Rows from block 7 of a small multi-label image tagger, named by matrix and row number. Rows with one number belong to one neuron. Each number is 128 + 24 x the weight over its row's rms, rounded and kept within 0 to 255. All counts start at 0. Numbers have three digits each.
After each neuron's rows are labels from the 100 images, of 14848, where the neuron reaches its largest size: "responds to" is what is common among them; "peak on" is the class under the peak. Only what is clearly more common there than usual is listed. The data: aerial photos of the United States (SatlasPretrain).
# gate: MLP gate (model.blocks.7.mlp.gate.weight, 256x128), inputs 64-127
# fc1: MLP up (model.blocks.7.mlp.fc1.weight, 256x128), inputs 64-127
# fc2: MLP down (model.blocks.7.mlp.fc2.weight, 128x256, transposed), outputs 64-127

gate.115:118140135128115132143164124175085125117145170182120135115109144165132149100118119137150111159094099162139127129147111134143147084124098101105119157092096103121122118133121134134121109146146119
fc1.115:155137129104170139144103109097167105134104105097128095126112127098117160129154130143191121106115166133120107104121133120106149162141065138114127106142173110165152134104148087162142146130106098
fc2.115:127095148137127123141108126124150084144108132111154103115123164142113123097086129088153174103132176107131111142114141118169099123176098141107188136147115130141136111152145142098091136157139150
responds to: crop field
peak on: crop field

gate.47:147120165119122131112109103103128133146142122125114113205139170146130105114121162124116095138138122134166134092100120118101161150121161131155164209126156134143119133146087142137131137151120106
fc1.47:128118117168145169126138161132146146120132103142161140114114137117135072125132111139145124118118164144117121142146145146118070095138101088124125131186113166141140100100092172150088149110122131
fc2.47:122113139078138146103105087116116125149109124119119167112108118162123112130113138130134110127130142138112139122098131132119161131097128124156156140105119140092089101130105078137116104098119092
responds to: crop field
peak on: crop field

gate.32:110139111101067101119145119110171136135090090096114163125158141149109168123128113090122142156110171114146121083170090133124107132123160098128174137143170102131146105105150117124109140148160103
fc1.32:137106162139117121154127156100111154150166200107107110108140119117132113123129159133164103080122117086105151132121163134122112155136142120109153163148117114108102115171090115103136151126113161
fc2.32:115148130116103110159122175106154123161128090162134150102096078160124102121122111140169122139107131130172166169114126133124141125128144167124125111151156120116105152121145129167131122103134166
responds to: building
peak on: building

gate.226:125139126155083152148130141118153148068152123129156134085139136127115117147143086145080101148122139134109123113128142130117121098107095100125142081119152113151168145136111108126109100171098075
fc1.226:152131094161092119147111135143142119139147123140164129172216138120110109124143121125118139164163140107142078113112129096106138124102144093109133085134162099136115147161098146149147124117114133
fc2.226:140126142158116101162147149139105094118173167144159116122129113124144146128144097068155148099127134108128110123138110136140143122166138131107130112191138142189114156135137143120068109149154105
responds to: building
peak on: building

gate.177:136119174146073151096121169132141139089147136133139116093144159175086127095177081095116124118149124152116133121115097108066129146106106125098162124141174151124139159166156142131118108119105133
fc1.177:154129157134109137124090149174141107109143124112129119122132186108102118098181114138134144156107145123160080139137107124118135113152136123160134132115072118118147133059098102104125073116103193
fc2.177:171117102126162185084091154115094117144188137148110108157154135120129106126096160104110149093115149142123145108105129119156158112113105108108122150146111131116162129147130143126123148098153110
responds to: building
peak on: building

gate.202:091123183116137111148124131120131160130090153102134128174147097150148138125159139114113082106137154114106124147157118096132124112118138133093143134093107151174128105155172113114176136123160120
fc1.202:152129144120125131173126196135088149150112153118122125122119090142157132139152121120114112177118121114091114097124115121162129105142108148148176123117138172093127127121136121194119151158140177
fc2.202:176136117113128161106136153146151115101103098128105098124106166140148134179135157129140109126053143114106138132145147143150143097121144181126125125125143132135137100057124134163076139117127143
responds to: building
peak on: building

gate.207:141117120154149090130097097127120145132129146156148122146107143107164153120116119116140142083144139171125126085129131120137137154140130139125090095128107119139151134070144128116074113111078126
fc1.207:130157138126165146109118145120170064100106091118133113122088125132138119106111148106122105135111105160148086111111175121143110136149156114142156135096172090120171141170113095176177136127184132
fc2.207:140158134115153157141119144150141119130100080119137115114110156124164110171119084088123115111102130091117100109122134100125096134148129133131121136097143142110134148101114121125133083202153129
responds to: crop field
peak on: crop field